config = dict(
    model="model that answers yes/no questions on an image's attributes",
    dataset='photos with spoken descriptions (Open Images, Localized Narratives)',
    train_examples=203450,
    image_size=64,
    crop_scale_min=0.7,
    horizontal_flip=True,
    rotation_deg=10,
    questions_per_image=4,
    encoder_arch='fnet',
    encoder_norm='layernorm',
    encoder_norm_position='sandwich',
    encoder_activation='star_relu',
    encoder_mlp_ratio=4,
    encoder_parallel_block=False,
    encoder_dropout=0.05,
    encoder_inner_norm=False,
    encoder_drop_path=0.15,
    encoder_patch_size=[8, 8],
    encoder_conv_stem=True,
    encoder_layers=16,
    encoder_width=384,
    encoder_positions='sincos',
    fusion='prefix',
    fusion_encoder_width=256,
    fusion_encoder_layers=12,
    fusion_encoder_norm='layernorm',
    fusion_encoder_norm_position='pre',
    fusion_encoder_activation='reglu',
    fusion_encoder_mlp_ratio=2,
    fusion_encoder_head_dim=32,
    fusion_encoder_fused_qkv=False,
    fusion_encoder_bias='all',
    fusion_encoder_qk_norm=False,
    fusion_encoder_parallel_block=False,
    fusion_encoder_inner_norm=False,
    fusion_encoder_kv_group_size=2,
    fusion_encoder_positions='learned',
    fusion_encoder_connector='mlp',
    init='xavier_uniform',
    residual_init='scaled_by_depth',
    optimizer='soap',
    beta2=0.95,
    lr=0.00085,
    beta1=0.9,
    shampoo_beta=0.95,
    eps=1e-08,
    precondition_frequency=32,
    max_precond_dim=1536,
    one_sided=False,
    adamw_lr_other_params=0.0026,
    steps=2300,
    batch_size=64,
    epochs=0.7,
    lr_schedule='cosine',
    final_lr_fraction=0.1,
    warmup_steps=110,
    weight_decay=0.4,
    adamw_weight_decay_other_params=0.05,
)
Rows from block 11 of the image encoder of a small model that answers yes/no questions on an image's attributes, named by matrix and row number. Rows with one number belong to one neuron. Each number is 500 + 50 x the weight over its row's rms, rounded and kept within 0 to 999. All counts start at 0. Numbers have three digits each.
After each neuron's rows are labels from the 100 images, of 14976, where the neuron reaches its highest value: "responds to" is what is common among them; "colour at peak" is the nearest of a few named colours to the mean colour under the peak. Only what is clearly more common there than usual is listed. The data: photos with spoken descriptions (Open Images, Localized Narratives).
# fc1: MLP up (encoder.blocks.11.mlp.fc1.weight, 1536x384), inputs 0-127
# fc2: MLP down (encoder.blocks.11.mlp.fc2.weight, 384x1536, transposed), outputs 0-127

fc1.138:492500513605471418594576521460540524467474465577541547493541474529529536481503483499434510512569576496438489499534517521524526461499449520465528457434519463455489425533440488535469544446507530434436514447447377494571449427478466557420618442456562481493467521574460512470487490471527587507585492468464496558463468493539409436469463508514453550518545601601582487486523600548551422407498
fc2.138:561443454452457529536443489561596489550532531583452398553521529550458546557477535517490431438558596556492424550505533470462418539582496508445506484421514494533441503526488571510499572568460475475497480419437450512484557460521468558542529609548555540496474426465562466491535528508535481487557513500402503523539499581493519507473517520434436498515494544506549540445514508472557500454468
responds to: text has "black"
colour at peak: black

fc1.738:525515515602490466409423470518494501583406463526504473427600500510428417449474440552502544465441603522561512551520529443529487526518528573457485501496561526527543478525414494472486576518425531434442530452488488455483486582540531446442529504502604481506495543507485513568484485508527491535528599492494530531555432521450499449571528535489559430487426420444467477566589516520496532542385
fc2.738:482446517476529560441458567586563533467460581437539576510472574465549472450523524541573534509485476477516543443460503460323465531531545449535523489480519527417553480488557473508573533506540373503463469526451587535512449470504489501504385545437469486481439570442545506471414476529462531533575598492500513541521610529484406523384472520462406528528567614522498522533540488478465464511612
responds to: text has "black"
colour at peak: black

fc1.72:500452438563449520557461464566493583437518545517485571581534423421461525509481438579570436607536478428573463429455364409523471506538511529468427468435530451486469598484534467408461548523515545557519500581475528486472527470563427488491487574608558465517473478526472450496562537517521560569486513566446453446383560496534493444484457512527519494568512525436490395485419468510483484378522
fc2.72:490448473416510482510450491575589520450476535547575430535565525503533514535475447466529450539471454415440522483524528497436524542595492460512471474470477581521578513512606484584424564504490504531387467502468493443449573523488419541545449481523490584533506554478562447464388509575475490436430471512510575546462482567482566511545557551517450553501509556443529474427494471484405448426555
responds to: text has "sky"; text has "trees"
colour at peak: grey

fc1.737:440476415538497473535466486521512414556409431608540489453519519547463574534394537462527507455451472465548505580514495463493527505463530584574444394457538504432499456521502524504417462446570466553546486483473518545541530570547474488422518515503490453447449431416471511455602581448434384507489474413398452478531442591591528470469524466498579471584587581407453518514560540529430484560587
fc2.737:540552570593524424499515556492534548519424534512608582538556597471575526478482531535488637476425494572513472560529443529571476460459527563573441568535451546432491529526625498487421433559455478472517485530610476513587432472525513451455503540508491504449406424458530443470493423510497504448512604474481439489571468550462461536483560504593505471559473550406556546500557565441509554405493
responds to: text has "black"
colour at peak: black

fc1.357:494477539466502457505423505437577431415515481462520445460599499445454436515565481556514598525568534621584514540575509416427450451403465489522514458554532461509422532457506507497509572532539517470519387562440484503481571356485535443483494469427526454517481494547401584458531585545472552532433494384531463511435393575522501487571589502450464463475478516505500527392525547544403384454455
fc2.357:514538551442486542595420408454484410527529492433445496558487466409481466484565485477465462504542518510366431482531584517478489468523523438414481500423560446442456588445554458539439470409425501436477475523519473415603502490514474509509446582549613487452458491477534544569500486503525529426469469497523512457481441450538555483489568498513618484381517559572504513523548491521455453491548
responds to: text has "trees"; text has "sky"; text has "grass"; text has "plants"
colour at peak: white

fc1.765:517501539533518506509553422513405431499405518478512531434503526558382394441541497584513547556486504545564456485521485534464471447523492447603461465507515466524511573442519506492456546461488533466487477558537531535493441496471502454500494518513421447505424458500523607526517455454551438466516479524509399410518463538565490539506578533418537499572476527575540572543471567457537574460435
fc2.765:552449502489512466488544436474572489436463461444488503548510512555450518430555577505513500425476460552464577556448559528463517548516448513359598545561414547449453517517553556389558542478553590467479464466451535558474469495571519516479549474391559551465421590492458437498460417453473566433548541414532575463464569516590478569542587495486521512526464533533417572563527443538527504482456
responds to: text has "trees"; text has "sky"
colour at peak: brown

fc1.625:454510508529501462520536590498458539530523414544536462398469510481432547529464497576449549548470503421489454539589624531510487464469430462553492459454500446536520533565511497596520520390438516490532604414453504505572466512463577613474504552519477475444473524507498610558581446567519543571474533530471588474541546498437471558537457451526447511508487466427474537497503453502501490405536
fc2.625:436609499467523540454535456480594427474507524452503500498561528535572419460533421474542441426517495545610558427404555495542521537513539497469468527529558508505536501557497540558572551441529528535481424412570508549444443550446467437513518444480418533449516543484588574495439447504438477376489484419582431560464558575510460526460492574541522541519443423516501578421532556485487465483579
responds to: text has "plants"
colour at peak: brown

fc1.237:513426453521489481548499492562481515505518540545559452470572434521406552547504563502484476495574440467545465567529448552544548467483621540437453433464522527509571475557551519426458513511555524523486486517479532507493410540434584483474520489394467525530503514557499503552551565507537463525517534463471445525534561474470496567588553469472590508580473558410583420479572440459503544416463
fc2.237:499494585498497516598494445443543476407534433543438572451521492456464520574507545543466506472460533566592460541511588474446427431557595488438454501523487458491488489461478536533512573456536415459552491511506472515638462475507437488452454537526472559487475571532530438559534533455498576463545492536543493490501421452454501416551541541481467522397424577508429463517442458451554574468521
responds to: text has "trees"; text has "sky"; text has "plants"; text has "grass"
colour at peak: brown

fc1.151:507433561431439440528538552531424571476455550494533460541469476526498605533484515569476494513493432479542446477435608536517517520561464500457579572550496558412558484516540425494577546452509535480543499552438603422488426608500567477538437501590468472542573508585555521506471483553547450380413435491518413560506580494523482484502566564490520458607451420522541476423417438493490472554436
fc2.151:481534543466480467465526531442520407420533501404391504517527437474440456536533442549504583539569455481539592524574533516494539453538530412527506494647563484525600474482464499436520617480472582493543405571519493462437425473480455443490491490407458557523523520508411506465411527458477532487486451463465523416496608516533527435439440470543521517455451466530468390493504504511446441484451
responds to: text has "plants"; text has "grass"
colour at peak: brown

fc1.126:558464538464397551516494498591457562518438555433469473523512502468483399562371578510477499550464561511536477514442591478490494520450552473561507489420555524630501491561617506404594528472417543555431517457522435484482430532545514446490565532471498521402466419494501535441543455545520447450609484481537444443505564431562532570496469505471535462488543505569518588537516550518464505466524
fc2.126:443576528487467572461549503515444424466426426575590447523515417476534438539545554429470441507487589590482564499475513461495525546458471551542519457569594472554534514472548543591514504423526514488557538491484526419517466509531406595480440532479540459449468371450460542518573487518465509513562653559493578537587528543598465496594481489470474468528565459499473513501522492545501494587417
responds to: text has "trees"; text has "sky"; text has "plants"; text has "grass"
colour at peak: brown

fc1.387:493544575530526489498492485484500421476431477444478496465526525470509590433444516595555456558514478422520425504527569445463443455492499441467444488492571545580522625420488469489522490502449539557480420477512558473472571523479526555458475534430434512504407482504511474517467457564422503415519525456497451563537561441604543468521533499462484484445433560584423512409497602562500509429509
fc2.387:412440575396467420476456502515406511585482579538526466439612504454533492524473550506454451460482530454419444428545560577495550500464515580458487520470502477473415509546555478420537471513524521482446436546525462460480438453455605490506520478500489534423517497526444525486436481559506463543424522496575568566529497515537514521542474544544534554479527399523549427503457505555492600553600
responds to: text has "sky"; text has "buildings"
colour at peak: white

fc1.413:522471488510455499444508516427533530534462436601542454466525557491387590519503506590477531437437506516436497493555522440511511484502512436511462617476431601551506487583406435543429540536506547598528549530475591498443478555567429607476451563405451478524453560457550579560503539476505550516520499479564527503549372540472492531468449410534566553573512581500419557453420575445496513535613
fc2.413:527491443538444575520451464509533459474501494498571447459462520441515427507496420547559421475467507518427502452443566581397406578558400498398491511592561485544440535564431478489442479399471511485472391495461431513353487462510613506474507429495486417580535524484567559495427539520529545479504480555488443499443554448554572494444489436431443540481470420414588388463465429616510487523462
responds to: text has "plants"
colour at peak: grey

fc1.670:549464491577504492426495543430496540487425505500444545435503474495526472530511438474417491569503482440504431484470524434627492441415505503538483536531582402591557593490550501479497499510548474562437423551491555470489457448522569430449560568602447431558519518409470490602417465566566491527492477553548508449554504647504473607565501541466526548531511467522435517573465448526456496406548
fc2.670:416603592556510475456485427551581483484480476439508503454489578591533470494551523481561442447478487477593509511568415519514456559586540495484466429472543549617501396454494558440517437486431599435509487435489559521449481521554480478461448525466544460547551566430526553505419378589536469499518518555531571557475492419440510470478499399476500469497485395483533551528478504557526509556487
responds to: text has "plants"
colour at peak: brown

fc1.12:456509535559453427545557533482550450422463521462538500498537438478476533509467576494527541397465502595473452442540468474492486487548541505486426508467479553552491535510520443505546452524524578503555541531522422523516464510523448461455552547478472457535522539510479440400475505416539536572494421523605546426491567510518553480439464430525501552511591516496466551405601530413560538456437
fc2.12:478520507471427504456458562503479558439524503501525466503450426427523600504558502567517525490530452563460471491508484518532493544500495499433469558591509538480520497577542516596576594577427544562421611498526574438517479553501583561501454487493537468573491411532535489492504576561426424464523542505458502542503549477538455546526474454544464438479529572494458540468485559567554554428494
responds to: text has "trees"; text has "sky"; text has "grass"
colour at peak: cyan

fc1.146:563546484415538437387574529450554502495401571463459437493467556556451518458546497585406451424458555423508480479506493526541558522471515461390523487437512471516475537477478590438473477475453501507474503519552480556490558553549476551478410534513468486387503474502471589485438604444550480434459534622492413459480583601427480527497421594477463513501492561534542465411492470492495431526533
fc2.146:558462460501472522555543475570552560457558485463589511497470414492451513447523548487495571468539421451443497530477523553421559570500553465507501505449493480549490504450501395439522543550520441509500449491436469527505460499554482414459450450456461420543487458492559387485546470440476493451458544547600471482543479548426490572565422533391479426428612456461467559484521645578512558458430
responds to: text has "trees"; text has "grass"
colour at peak: brown

fc1.360:437480557464405510473406541505509498525437515489434430515545484568441527484566472426544568475432486575484553492453551415478476489526438512468426566430553489564460531532479411487469560474434554548629546406546487562496444567494436460507436568434493512462512529544450600520482466540529522544431461481577507534480607464492516461569497539465530587494497533480466534571483542477492442515583
fc2.360:456497461494586511539491564484509513611482549429528502496598458465480568441480473602456478494512512426560498570566579493534580443594503408500490493482445505496424514596566540560454509464500527534571477505443472504515475512517546493465544552428462465531552399555542480481562406505400512497459508442402584583543488533555518502435428480476471488485477440507458463531511544479529484497537
responds to: text has "sky"
colour at peak: white; pink

fc1.408:547528557562502484343495551562439426495563547469546520527519491504543470497558490531541447490496387607551505531444541491513452472499579438397493479507435516439537619433491575385496525495548547544534512525579460489530550509510536523450592429511441432501482482451576470535572478447509560523522536575533499491531524503443425554453521442403571542514551488483499522501500505440542571515420
fc2.408:450545486463528506558485519493518411518456592473499523530535473576439429454532553503503527465548413430545454442448507543421471489476453405533468487487460513413522470487514522567542531455536504406453499503495579521573526463490547463471418522433521486579474496456433470479501478520542475448546481489501558456452500555401527440578434466448526539565524521525505452449463456511506553475551
responds to: text has "trees"
colour at peak: brown