From a checkpoint of a small model that answers yes/no questions on an image's attributes.
Model: encoder arch fnet, encoder norm layernorm, encoder activation star_relu, encoder patch size [8, 8], encoder layers 16, encoder width 384, fusion encoder width 256, fusion encoder layers 12, fusion encoder norm layernorm.
Training: 2300 steps, batches of 64.
Rows from block 5 of the image encoder of a small model that answers yes/no questions on an image's attributes, named by matrix and row number. Rows with one number belong to one neuron. Each number is 500 + 25 x the weight over its row's rms, rounded and kept within 0 to 999. All counts start at 0. Numbers have three digits each.
After each neuron's rows are labels from the 100 images, of 14976, where the neuron reaches its highest value: "top examples" is what is common among them. Only what is clearly more common there than usual is listed. The data: photos with spoken descriptions (Open Images, Localized Narratives). In brackets: how many of the 100, against the usual share in percent.
# fc1: MLP up (encoder.blocks.5.mlp.fc1.weight, 1536x384), inputs 256-319
# fc2: MLP down (encoder.blocks.5.mlp.fc2.weight, 384x1536, transposed), outputs 256-319

fc1.94:538456511488430536536495471527496520521514525488526511478503483458557513496485506481488522479462492480500494506468527459512477518471499536552505496456491448484472490497527491503512505518501532
fc2.94:497481488498521509540485505540469504505502462499524541470519501496494532505504478446489527466523494476461528494473477529455550512530485505495473549531552529527476526516526469499480513493522490
top examples: text has "road" (26 vs 7.8)

fc1.718:474528465525542490448496514525534471531527530482497471525517517544534505475485462541539484477503498465457507507544513550492548472489483475550483487514482522470462473464489526535495556534474463
fc2.718:452500543549478508500513519523470454520562475517519462511454483520524498523485485508531491509466504502505506509491455499477476518484514528501515527545504502555482513524477457436526461508509522
top examples: text has "black" (29 vs 9.8)

fc1.87:521513490464497500494439527526483451527507500487497544510469463522514523509513475536497447495485470469499498504510494497533483528547499489469545521486548433502526500506527539507500474489504508
fc2.87:495498461479465509461460461501494490536480538534516485474509523502475498529492506511493534514498464526487493480476505497510478499510448477509510571481541524506494506468480493482466482481500495
top examples: text has "black" (25 vs 9.8)

fc1.96:528485510484481547456468521503526438518446465491510498507495483524475510475461440473471504522467475471474489514531529511514506520491485492493466520503506506463474522524469516507528485531486539
fc2.96:512528522509538498475519503460467522497534509460515434468486549542514463493504495498513528446474520464452553509488484445540501478521501458507507468504515522500523531486515524496526489464516490
top examples: text has "buildings" (27 vs 10.8)

fc1.208:532478480467473524485499492490532496516520491521496529484452529461529503468504492502474541487489442453496484463519473510499486493470504492499533478500500516471483511432501488539514460488448470
fc2.208:517502527497495487500522460519516457471546565526499490506480451506497513496529465505526477495521484466507453484445490502482508502475515470500472499476523494556476533538467509480537525520433488
top examples: text has "sitting" (34 vs 15.1)

fc1.212:516481509476482501492491510453536485479533536537508469524514514467489502449499525529465497524534511476516486511478501502542514462482509470495523472505477524528475498532499523482520496502533512
fc2.212:490499511494502497505501468499501491500470491506490544518531488510540536515552531554502474531490536458529504510538507485464548494520483494512514470472510518508444505508526458526504530481506510
top examples: text has "water" (35 vs 8.1)

fc1.8:476460553484517507504512538505476547465512482522541477487475479517516525507495523457515503513504514496538525479517502469495516485511487493488517484464475522500479549482484508559488499433462507
fc2.8:485466495499529476476513481527499504534555489484518506543514497478482486538483469538494448515475466457507489497516507503510550448523476477488509496498562502536517504442481456512493517467519472
top examples: text has "wall" (42 vs 20.3); text has "table" (31 vs 13.1)

fc1.301:480446467482528484465531504481470495520521482482470513518499507491472517501496487519476528501498513468510527493527485504435485464497485519488503465497546532497507486460554532468521489526550487
fc2.301:482479499497479466475497494517477504488500537548489494483451532492503518532487506517528532501513488460528504462523505470536495510477543506503479487496521474483489491538521517463503514496522491
top examples: text has "man" (36 vs 12.3)

fc1.189:444497511547488524513534501544480489522523515480493454467479494497493511508471497501495508480522485518516493520506496540515508465496475520486485472444493493536508478479517520494490527485537491
fc2.189:520487491548495456510495453547506509444476542504517487510535497452467512513467505503484512502500497500514518497492512529485488507521478514472480471497511492521484491494501525524486508519474562
top examples: text has "table" (34 vs 13.1)

fc1.204:514515531515520477508504483568469507509482508551449447477492512508475500487493505527525452467500572542475498521530513493484462486496524501503532486500535505505528509509528495535454508488473496
fc2.204:512506495519476529503512520493472535536489487475493509524493475523493503482494475555514515520518532505536538561525541518522460512527544488457483498459495509515504523534488519516456535504464492
top examples: text has "people" (44 vs 21.6)

fc1.379:498519484454528457497530540508506481539445490528491478495504468483540495513507484520512516521511538457491478495537473505527496537477488496478492539471486457508516483475476537519547524459480509
fc2.379:462487464508500453536499512471480494460544473470521476485471509458474507491498537486511499499531529520545488487540483456502491532489457530439471512504480514511454502484484520517491453502520537
top examples: text has "plants" (30 vs 10.1); text has "grass" (28 vs 9.8)

fc1.74:490508512496465509498501543518503539476453502471488470507441467487476459496506508481480545513480524533470448480515504481469479491517499478471483448502484472491488521464482450508495470490545455
fc2.74:497477534479520485542496486513458503488470481526509545480512522497519477535503520527495442501517470462517493490473497474456531445498498509478499512520550520500509481512524531482479540508505494
top examples: text has "buildings" (29 vs 10.8)

fc1.308:477489531501536535510525530522514498512530484479515500468517513505452470496465520473474508501478511525473530513479463530524505536455506510458488448461511534550478496481482505476483523468489502
fc2.308:528483499508535444504456507543484509518505474515516487482465524468486506456516456498502516503470495499506527508475460481494527518483517521519497516443521496522500510545496525511472559500500498
top examples: text has "table" (33 vs 13.1)

fc1.517:501508498513475501524509465476486519461463524458479514474450494509478517501445531479486532493490485554533545505499476511493516464491503517492501524508518554506499506473480520534530491480481517
fc2.517:474484467450511505547482481490537501533553515505476516465475513472451479521552462559438501514464504486452482485510470482462462516477538526506539482487511535482483535487501510496481518525527514
top examples: text has "dark" (27 vs 2.1)

fc1.671:535503533480535543507491493548527505485510471519520504494517471498554534547532499460488474507539483490484464534476483511530504494481463467515516504500452528463564515468485551480503487471485460
fc2.671:502535469533499492498472467472490483513530520495479471501509475529497458504499520499475502516512495543451500534566468448552495490472488538519443529506471521461519531434513535503525481525503510
top examples: text has "grass" (25 vs 9.8)

fc1.375:509476537497491519457482520501494496517436456542539510503504530521470467484525496491532481520560503533491531514509532539517460499499527493518477515494488487493428501510498486494530516471505475
fc2.375:487472492467493489502504500528512493529491490501487462485501508462509501490466450508510528557489469510523531517487531491467513493472473530502458524516505496499460487506528481486484505483514537
top examples: text has "plants" (28 vs 10.1); text has "grass" (27 vs 9.8)

fc1.611:462499518509492463468483478496528515521521506560509513537496480491466473554491519459484483511493471488485507495464496487558522541517454506496496454507537496540476526511507528543532505509491498
fc2.611:510495480509469518499461462472459470564531513469527472500500478527492521476482518552538500479524500490479482491520492466460459524470484500500504467541506498505487483508481460463543564522469496
top examples: text has "standing" (49 vs 23.2); text has "people" (46 vs 21.6)

fc1.247:486500493519516488565535544513480480527505483467510523492524523520476521495550530479446493458468483516460461469457481531491515548509505469530537564452530539497459507475478487515494450505485506
fc2.247:485527428495507524491513505506522480482467543499480487489497526536550507511510449526514489506513456519512539465508531457485536496520475551503529552514473486515505483468450500475484514468494459
top examples: text has "white" (29 vs 12.2)

fc1.489:505500453487492525525495491486544491481540498494497528514446514512473496484493508502484520496488495489526549527484489537499500481499496492466488518485549484488516493498482476516508495507473487
fc2.489:461509482513528491539516496516440531485483508494470536488521486516463494485500477480480517450541540491498485524520525506486562467498505472537524477448484507466533526537508502504494497500458489
top examples: text has "sky" (53 vs 24.4)

fc1.63:524528523503503476530521486466499478479526482515467512484514531490464481510497471505551524498483524513512493510539495453515521499484510495476525493477509505511468490525476466513468492522484529
fc2.63:494504506471475521459485483544478477487498506463481530489484528481454493492444509519505504492488472518470457500510467479549522507504521522512511505538448530523515548539509531510512495492529518
top examples: text has "black" (32 vs 9.8); text has "white" (32 vs 12.2)

fc1.282:501552498498522545532526547484551455495479497462539522481487499473446512543480501501497518508485497506534530496476535462433534493468471472464538486524551520484480507464512499528519490513472539
fc2.282:522496468524509486505485506457470476493505478482506429512514492471512492462534485507531472484516511488508458527500483497513498476469475477476535495518487482529533476489527484489537441480515484
top examples: text has "white" (31 vs 12.2)

fc1.708:500479462506520522482499479524556485523477533474531524475474530536482494495491496502473459504517481497501494497478517500468502504501495450488491465498509536471481521483516489470540513535463495
fc2.708:535445527470485481514502510483487521503470494488482513552492454483466497465490455518526481498532460460509490485495484469518484493500474489485491528476537493457478475482470507505513558514537489
top examples: text has "black" (26 vs 9.8)

fc1.539:522582459506489475502515500500459525481540512525507520533490517507469450502517528499478484482497494508512508512469484534456483453463484507508480488515513488520505520565489504471456494536483503
fc2.539:497513520504539450476497460508497516504492507457457468500538477504532537437527490498482456549553503528505472547483515501478496487483522494521557482493521464458517504474484488536461471497520478
top examples: text has "white" (30 vs 12.2)

fc1.237:505512489529477505444495449497514492464522472526507495535544521530497478492488528513463501532506513470509478526530502498470503536478516503505527486517504476480473513458499519483471491509516524
fc2.237:482463488550541480470502450541515454515519494437469482515522497538510476501530487469498500517479486433486540470515480469501521469520536504507553493475473522460504503461531492520505487514499516
top examples: text has "grass" (47 vs 9.8); text has "ground" (25 vs 7.9)

fc1.312:508558482517512502513498494487483482495552470485507490506503513506498510490489498443505530498469548484463454517526493514512459484473541477472516458518515527487495520506541478449516497520547532
fc2.312:476480479476505463503500517457505506465459502516516523482465505476511520471510475483462488488518500489497486462514498491461501459524490531508482471493489498478476536474479472512516531518471523
top examples: text has "wall" (47 vs 20.3); text has "table" (32 vs 13.1)

fc1.236:517542516479498474450535533479516502530525480476517511500474531510472482477520438522508486508528539527491501553484509536525523538506474487537475519499497488533526472526527528471484483491498516
fc2.236:533505517531475507515514532470462491492501481483506479508520508538482486453508486513511471473477510473540497493476489523503544519533483540522501542501498486511498487523506461549514480468474509
top examples: text has "water" (25 vs 8.1)

fc1.394:465503458505486477504543467496493488518447526471494527555522484521470465517468502505494506513505489548575498509531523495537525514539494511487541485467491504477515522523536479496461500478514509
fc2.394:486455550500498505458506464515473470515527485483525490552465534505466544504476505464511511439506538497524491536509475514496499510516488545489494501519480488530498510522496467467497487492494510
top examples: text has "wall" (48 vs 20.3); text has "sitting" (40 vs 15.1)

fc1.30:485502483481510508522506473542505473496494513528516502466495502471502514501472498491488478525531466456469484495483479459503470517501494497530457483520500514480474485480512455458494458507472509
fc2.30:473544515500476515543456486528491539519474516471521480493513471470507506496482473472505492527443487510466494450541484471468483486481483470488506483463528489543531485489496461512497487517480507
top examples: text has "sitting" (33 vs 15.1)

fc1.604:504506499543514492488499500478477496473536509490508489488519476480547504494511485510461495483553516467510514522504459487490470462483513532526498474476527508523490504489510495507508504537519520
fc2.604:515496523533495494522502477503492496499497469481475527459515541466522533527444532522479493495536468486524462463477486521529515538468502497495485468469483472538511497521498507477536521529533535
top examples: text has "grass" (35 vs 9.8); text has "plants" (31 vs 10.1)

fc1.40:497511530483500478516499513425491494503464513496501487466505526459502468484475491483539494488489490525451517517517506538517491486516478490482540484510524554480541526522514533492537455524454546
fc2.40:496541502463483483470503509527490474481462492559460520467535488490559542524484500443485462460550525470464490527477537515492495480441518463520527502509522542434506516475471464490504494491525556
top examples: text has "standing" (50 vs 23.2); text has "people" (46 vs 21.6); text has "wall" (41 vs 20.3)

fc1.361:508489511513515539517531509532461564519476481526533493516485491533537495504540482503478532582471470468537507474510437525469489486516508507525494477529493479502514480473488514519496477435482513
fc2.361:533515501485537480482496472481511466491457526524474487492541475484525508499526517471542477543498489535521464501512502495516496521534518545455490469501478495491502505497513497483519486514467470
top examples: text has "man" (30 vs 12.3)

fc1.285:474492472440488465500512472488530508491515481444539511482477477558505514494512490485549494532538506481497481478527476507535534501488447495525534506516496513504524472547536515561494534481512501
fc2.285:517513489513539479469487542508469510507516493477502513486472485529484474529505524491477523531449471518501493490513534489531558467506505503478513533519523493514521522473473471537509526472567471
top examples: text has "holding" (35 vs 16.3)

fc1.216:489491510494524513535498469508435504497524502513495480502511518508528488514480478498499498465482478491489505486549521512480465532496491496506515519455460533483505522523546502464510496498496513
fc2.216:515519527515506531441490532523543458514483525501474458493518473497514486498485480478512463487489480490471494504482529507547518502489520521488528484501507489519489530503524484482502479550483467
top examples: text has "white" (29 vs 12.2)

fc1.262:514483471503504520521533516505456512525555482470520496502491515474520467481457525539504510479538460452503469498530476540485484478510464521478501536477540515533519490519472485487521521451485492
fc2.262:504476508506516523495519531509515512483544512477507484525500472467498483463520510467481499476510545487532472514469507483512466533512511513533496506477494485518521510480461508485504507509483546
top examples: text has "grass" (28 vs 9.8)

fc1.226:491488513472503481478512500526483480482491544538489518512481518507485486507516490501481564518477524505493523485509531472542492470479541529503467469515523531541530530484514485462513469476485491
fc2.226:516515564492506475559529492494487507470490523502540511515520506453525466540539548458507479502503499528480535530512498480479516519497504482534462515482458492540499493496509500446457479529519504
top examples: text has "grass" (27 vs 9.8)

fc1.716:523478520500449527497511529499509540510506506501504499491444494496496472485516514459492494548486467530482455516541513501548481512482542506518500475518542500483514474454488486497525503494472473
fc2.716:497491477484467531523493519483492509529513473492483508471485459498494475516529499493497488536470476492475518541453500491509488502491528509532478464501502526506537448481523493499502516490467515
top examples: text has "white" (30 vs 12.2)

fc1.581:483478414546541507475502463489456481491475496434519514467477491483527518509491473505528488475510469447472459527506464502521483515495493499511538472502476513453468480498493536494459497461514541
fc2.581:502503475463510454447495491501489447520506484537486536499548459509513524460522507513469501546497466466531519479474515471516526459490524460503486513463514521530511517534506497462480491526489487
top examples: text has "trees" (54 vs 27); text has "grass" (48 vs 9.8); text has "plants" (31 vs 10.1); text has "ground" (25 vs 7.9)

fc1.172:516525491505456450536495487475512489527520502485504484512474502508502498498509468495536548467470548514482501495511474499529534510517497486489482501519525497518486511514518504498485499533506511
fc2.172:515498479486525502462452496532496474524484532491507461467501539539549488518501525511493526549520492513486484534531487512519483512519528516541529529525492517494497510491556461537478469435470477
top examples: text has "wall" (44 vs 20.3)

fc1.542:509463511534493511451523515497463483455507551511531448499510505494491515530534495504523479482495487482489520481496491548465520483513533486492478512480535507482506507529536439488479536524530509
fc2.542:494519530505513505492496538493517498529488542514479485495460477480527493481471489505491512505506498516486489454532499483470504503512516538513465507518476518519474555492491460496550521552462522
top examples: text has "water" (31 vs 8.1)

fc1.53:461481505460509538521511467512474487495467528491514534528502518526512576487477453517504518490522522493463472522495506515499529456495489507528478511451520516507541503485480522514477532476542464
fc2.53:533476537515537501464519488516516501531521545557540492473521485478539520534513507550493499522464507533484469494527501448481538446544477468481496499507518476453482520545503531500499534528504521
top examples: text has "road" (27 vs 7.8)

fc1.326:476483534498480487552521512528539556509508522510482470499502511481542474488525462448492460546478513528464449469507469485496482534512513518492495479501542514491489508493488503523483518524559517
fc2.326:509477499494506514495529503507522492521477494543497501530476520491479520491500527556462511430551493518537480546515506479521496504517499470524504497444510506476465492538498535548521470542540464
top examples: text has "grass" (25 vs 9.8)

fc1.162:476510528496493528464528511515513531510523510509472477496506478521508482521540449491481496502468511517515535521486499494541500482491479520481502530499503524518491463465511522499468526509470522
fc2.162:507507472464490458524536526502544532507522481531477491487461526466495462521538471493522494467482482538484483496525523510522479520478469497504490496479462494447524506531504515522509490473516498
top examples: text has "people" (45 vs 21.6); text has "sitting" (37 vs 15.1)

fc1.66:510541528536461480537477492500510487486458525521528480502508547498478459539486487522517494527507510478491474481452496489497491494496504502502474542519487460510478465510492515502489534450490508
fc2.66:482533506475531469445498491510543528461497477502539493527492483500473534479502514508520481462540508506505454481507477454508493509526448518536538492470520488471522472509478528486494505485443495
top examples: text has "plants" (28 vs 10.1); text has "grass" (27 vs 9.8)

fc1.67:522488511512484544438520523466480546510481541509505537540467452491491500494486452533474484480492447488501505530522508495486498515527516543496466494521478517502526469514532480464477502505480477
fc2.67:510475525523526490511474514495505527476473428508490523448532516489502469505544494441522481488544494534500492478516468496542535505483501493500518505543537515456500498503512517519502509510506515
top examples: text has "white" (31 vs 12.2)

fc1.28:479519452509516512497502439499516482520471482508541541492509526526489480469499451528517511538525516492532509486514494559502503465481491473472485492508500538500477525466473498503479447454480494
fc2.28:466528512475485525486523489507451497534486505550492466498488527519549480498501488482528475479485524494516499472460483523556473465499483488523511509517540464492509486516500518487542467525550534
top examples: text has "sky" (58 vs 24.4); text has "buildings" (28 vs 10.8)

fc1.532:530526478508487509472532484483498495474455506496551468488465509525528509460493488508482468483517469460528487504512517513467492480523511480497522519473554476529495503525488513496466518506499526
fc2.532:516477472457481542510501536532477459522500510541520473554516542481520485487441502506513462519510518547520486472497508527484465543499518527524533494518471471482501451479524414514479504472511484
top examples: text has "table" (33 vs 13.1)

fc1.499:506474524481522540533490508473449503496476492478501501471510513538516477543504491465520515496481466465494495495486499523488499462516537479522514515508502492467511496474501477538459524512508498
fc2.499:509469511541532491543485496512504516501462469456501473502492458462475486469467452488533548506457506496510483488504472540479515500513476522537487528499493474524480554482504505545507470541487439
top examples: text has "sky" (53 vs 24.4)

fc1.617:511475517534466509499520500503522443521528478471505501521509533518502530488510446496454472474469512503507493459426481496524523504509481474519507496460535459532498485458463491508500517495482472
fc2.617:483500533525449456484484551499542511491529469511522501504511522488477497507529462484466542471462508499485537507517468464524478522497512521494491484483453470533571513516501503494493476491525517
top examples: text has "trees" (57 vs 27); text has "grass" (34 vs 9.8)

fc1.722:483511515474516483481466509520547517504523517506465489476491498509516451516449524498493532468537537534487518529510475481481497555456479501523506545531488481505489546463515476468483470517518511
fc2.722:469496534507543473507548467543493527508478500500471484518506456521519487546500504467490480508487544516525492528491528525518509479528533503449516512477486497444457480494456485483447533478552506
top examples: text has "grass" (28 vs 9.8)

fc1.402:524531515460521501508501538517478491531472491496495479530520504515538483480516508485519513470470504538473513478523486480516492439560497512487466510500498535482521487476469488468509503512511521
fc2.402:524477446502479508491509511492522561493499518539522479486489505476478524487525530479461503501491472530522486523507517455511479466540467493513460501469534448522532533520529495456507554509480509
top examples: text has "buildings" (29 vs 10.8)

fc1.418:484493474539502484517537461517540492510507508503497488508536506509508483527465499492484520482494488477478551538514532521467522526540542514524512497481514478541514487495466473530466541484482508
fc2.418:497514498504523531529465571454510496456526507451483450490466545510487514482521490529474494518468496494497488502491512495468508451475485535513475510470533490513533496507523499465504486506473496
top examples: text has "dark" (30 vs 2.1)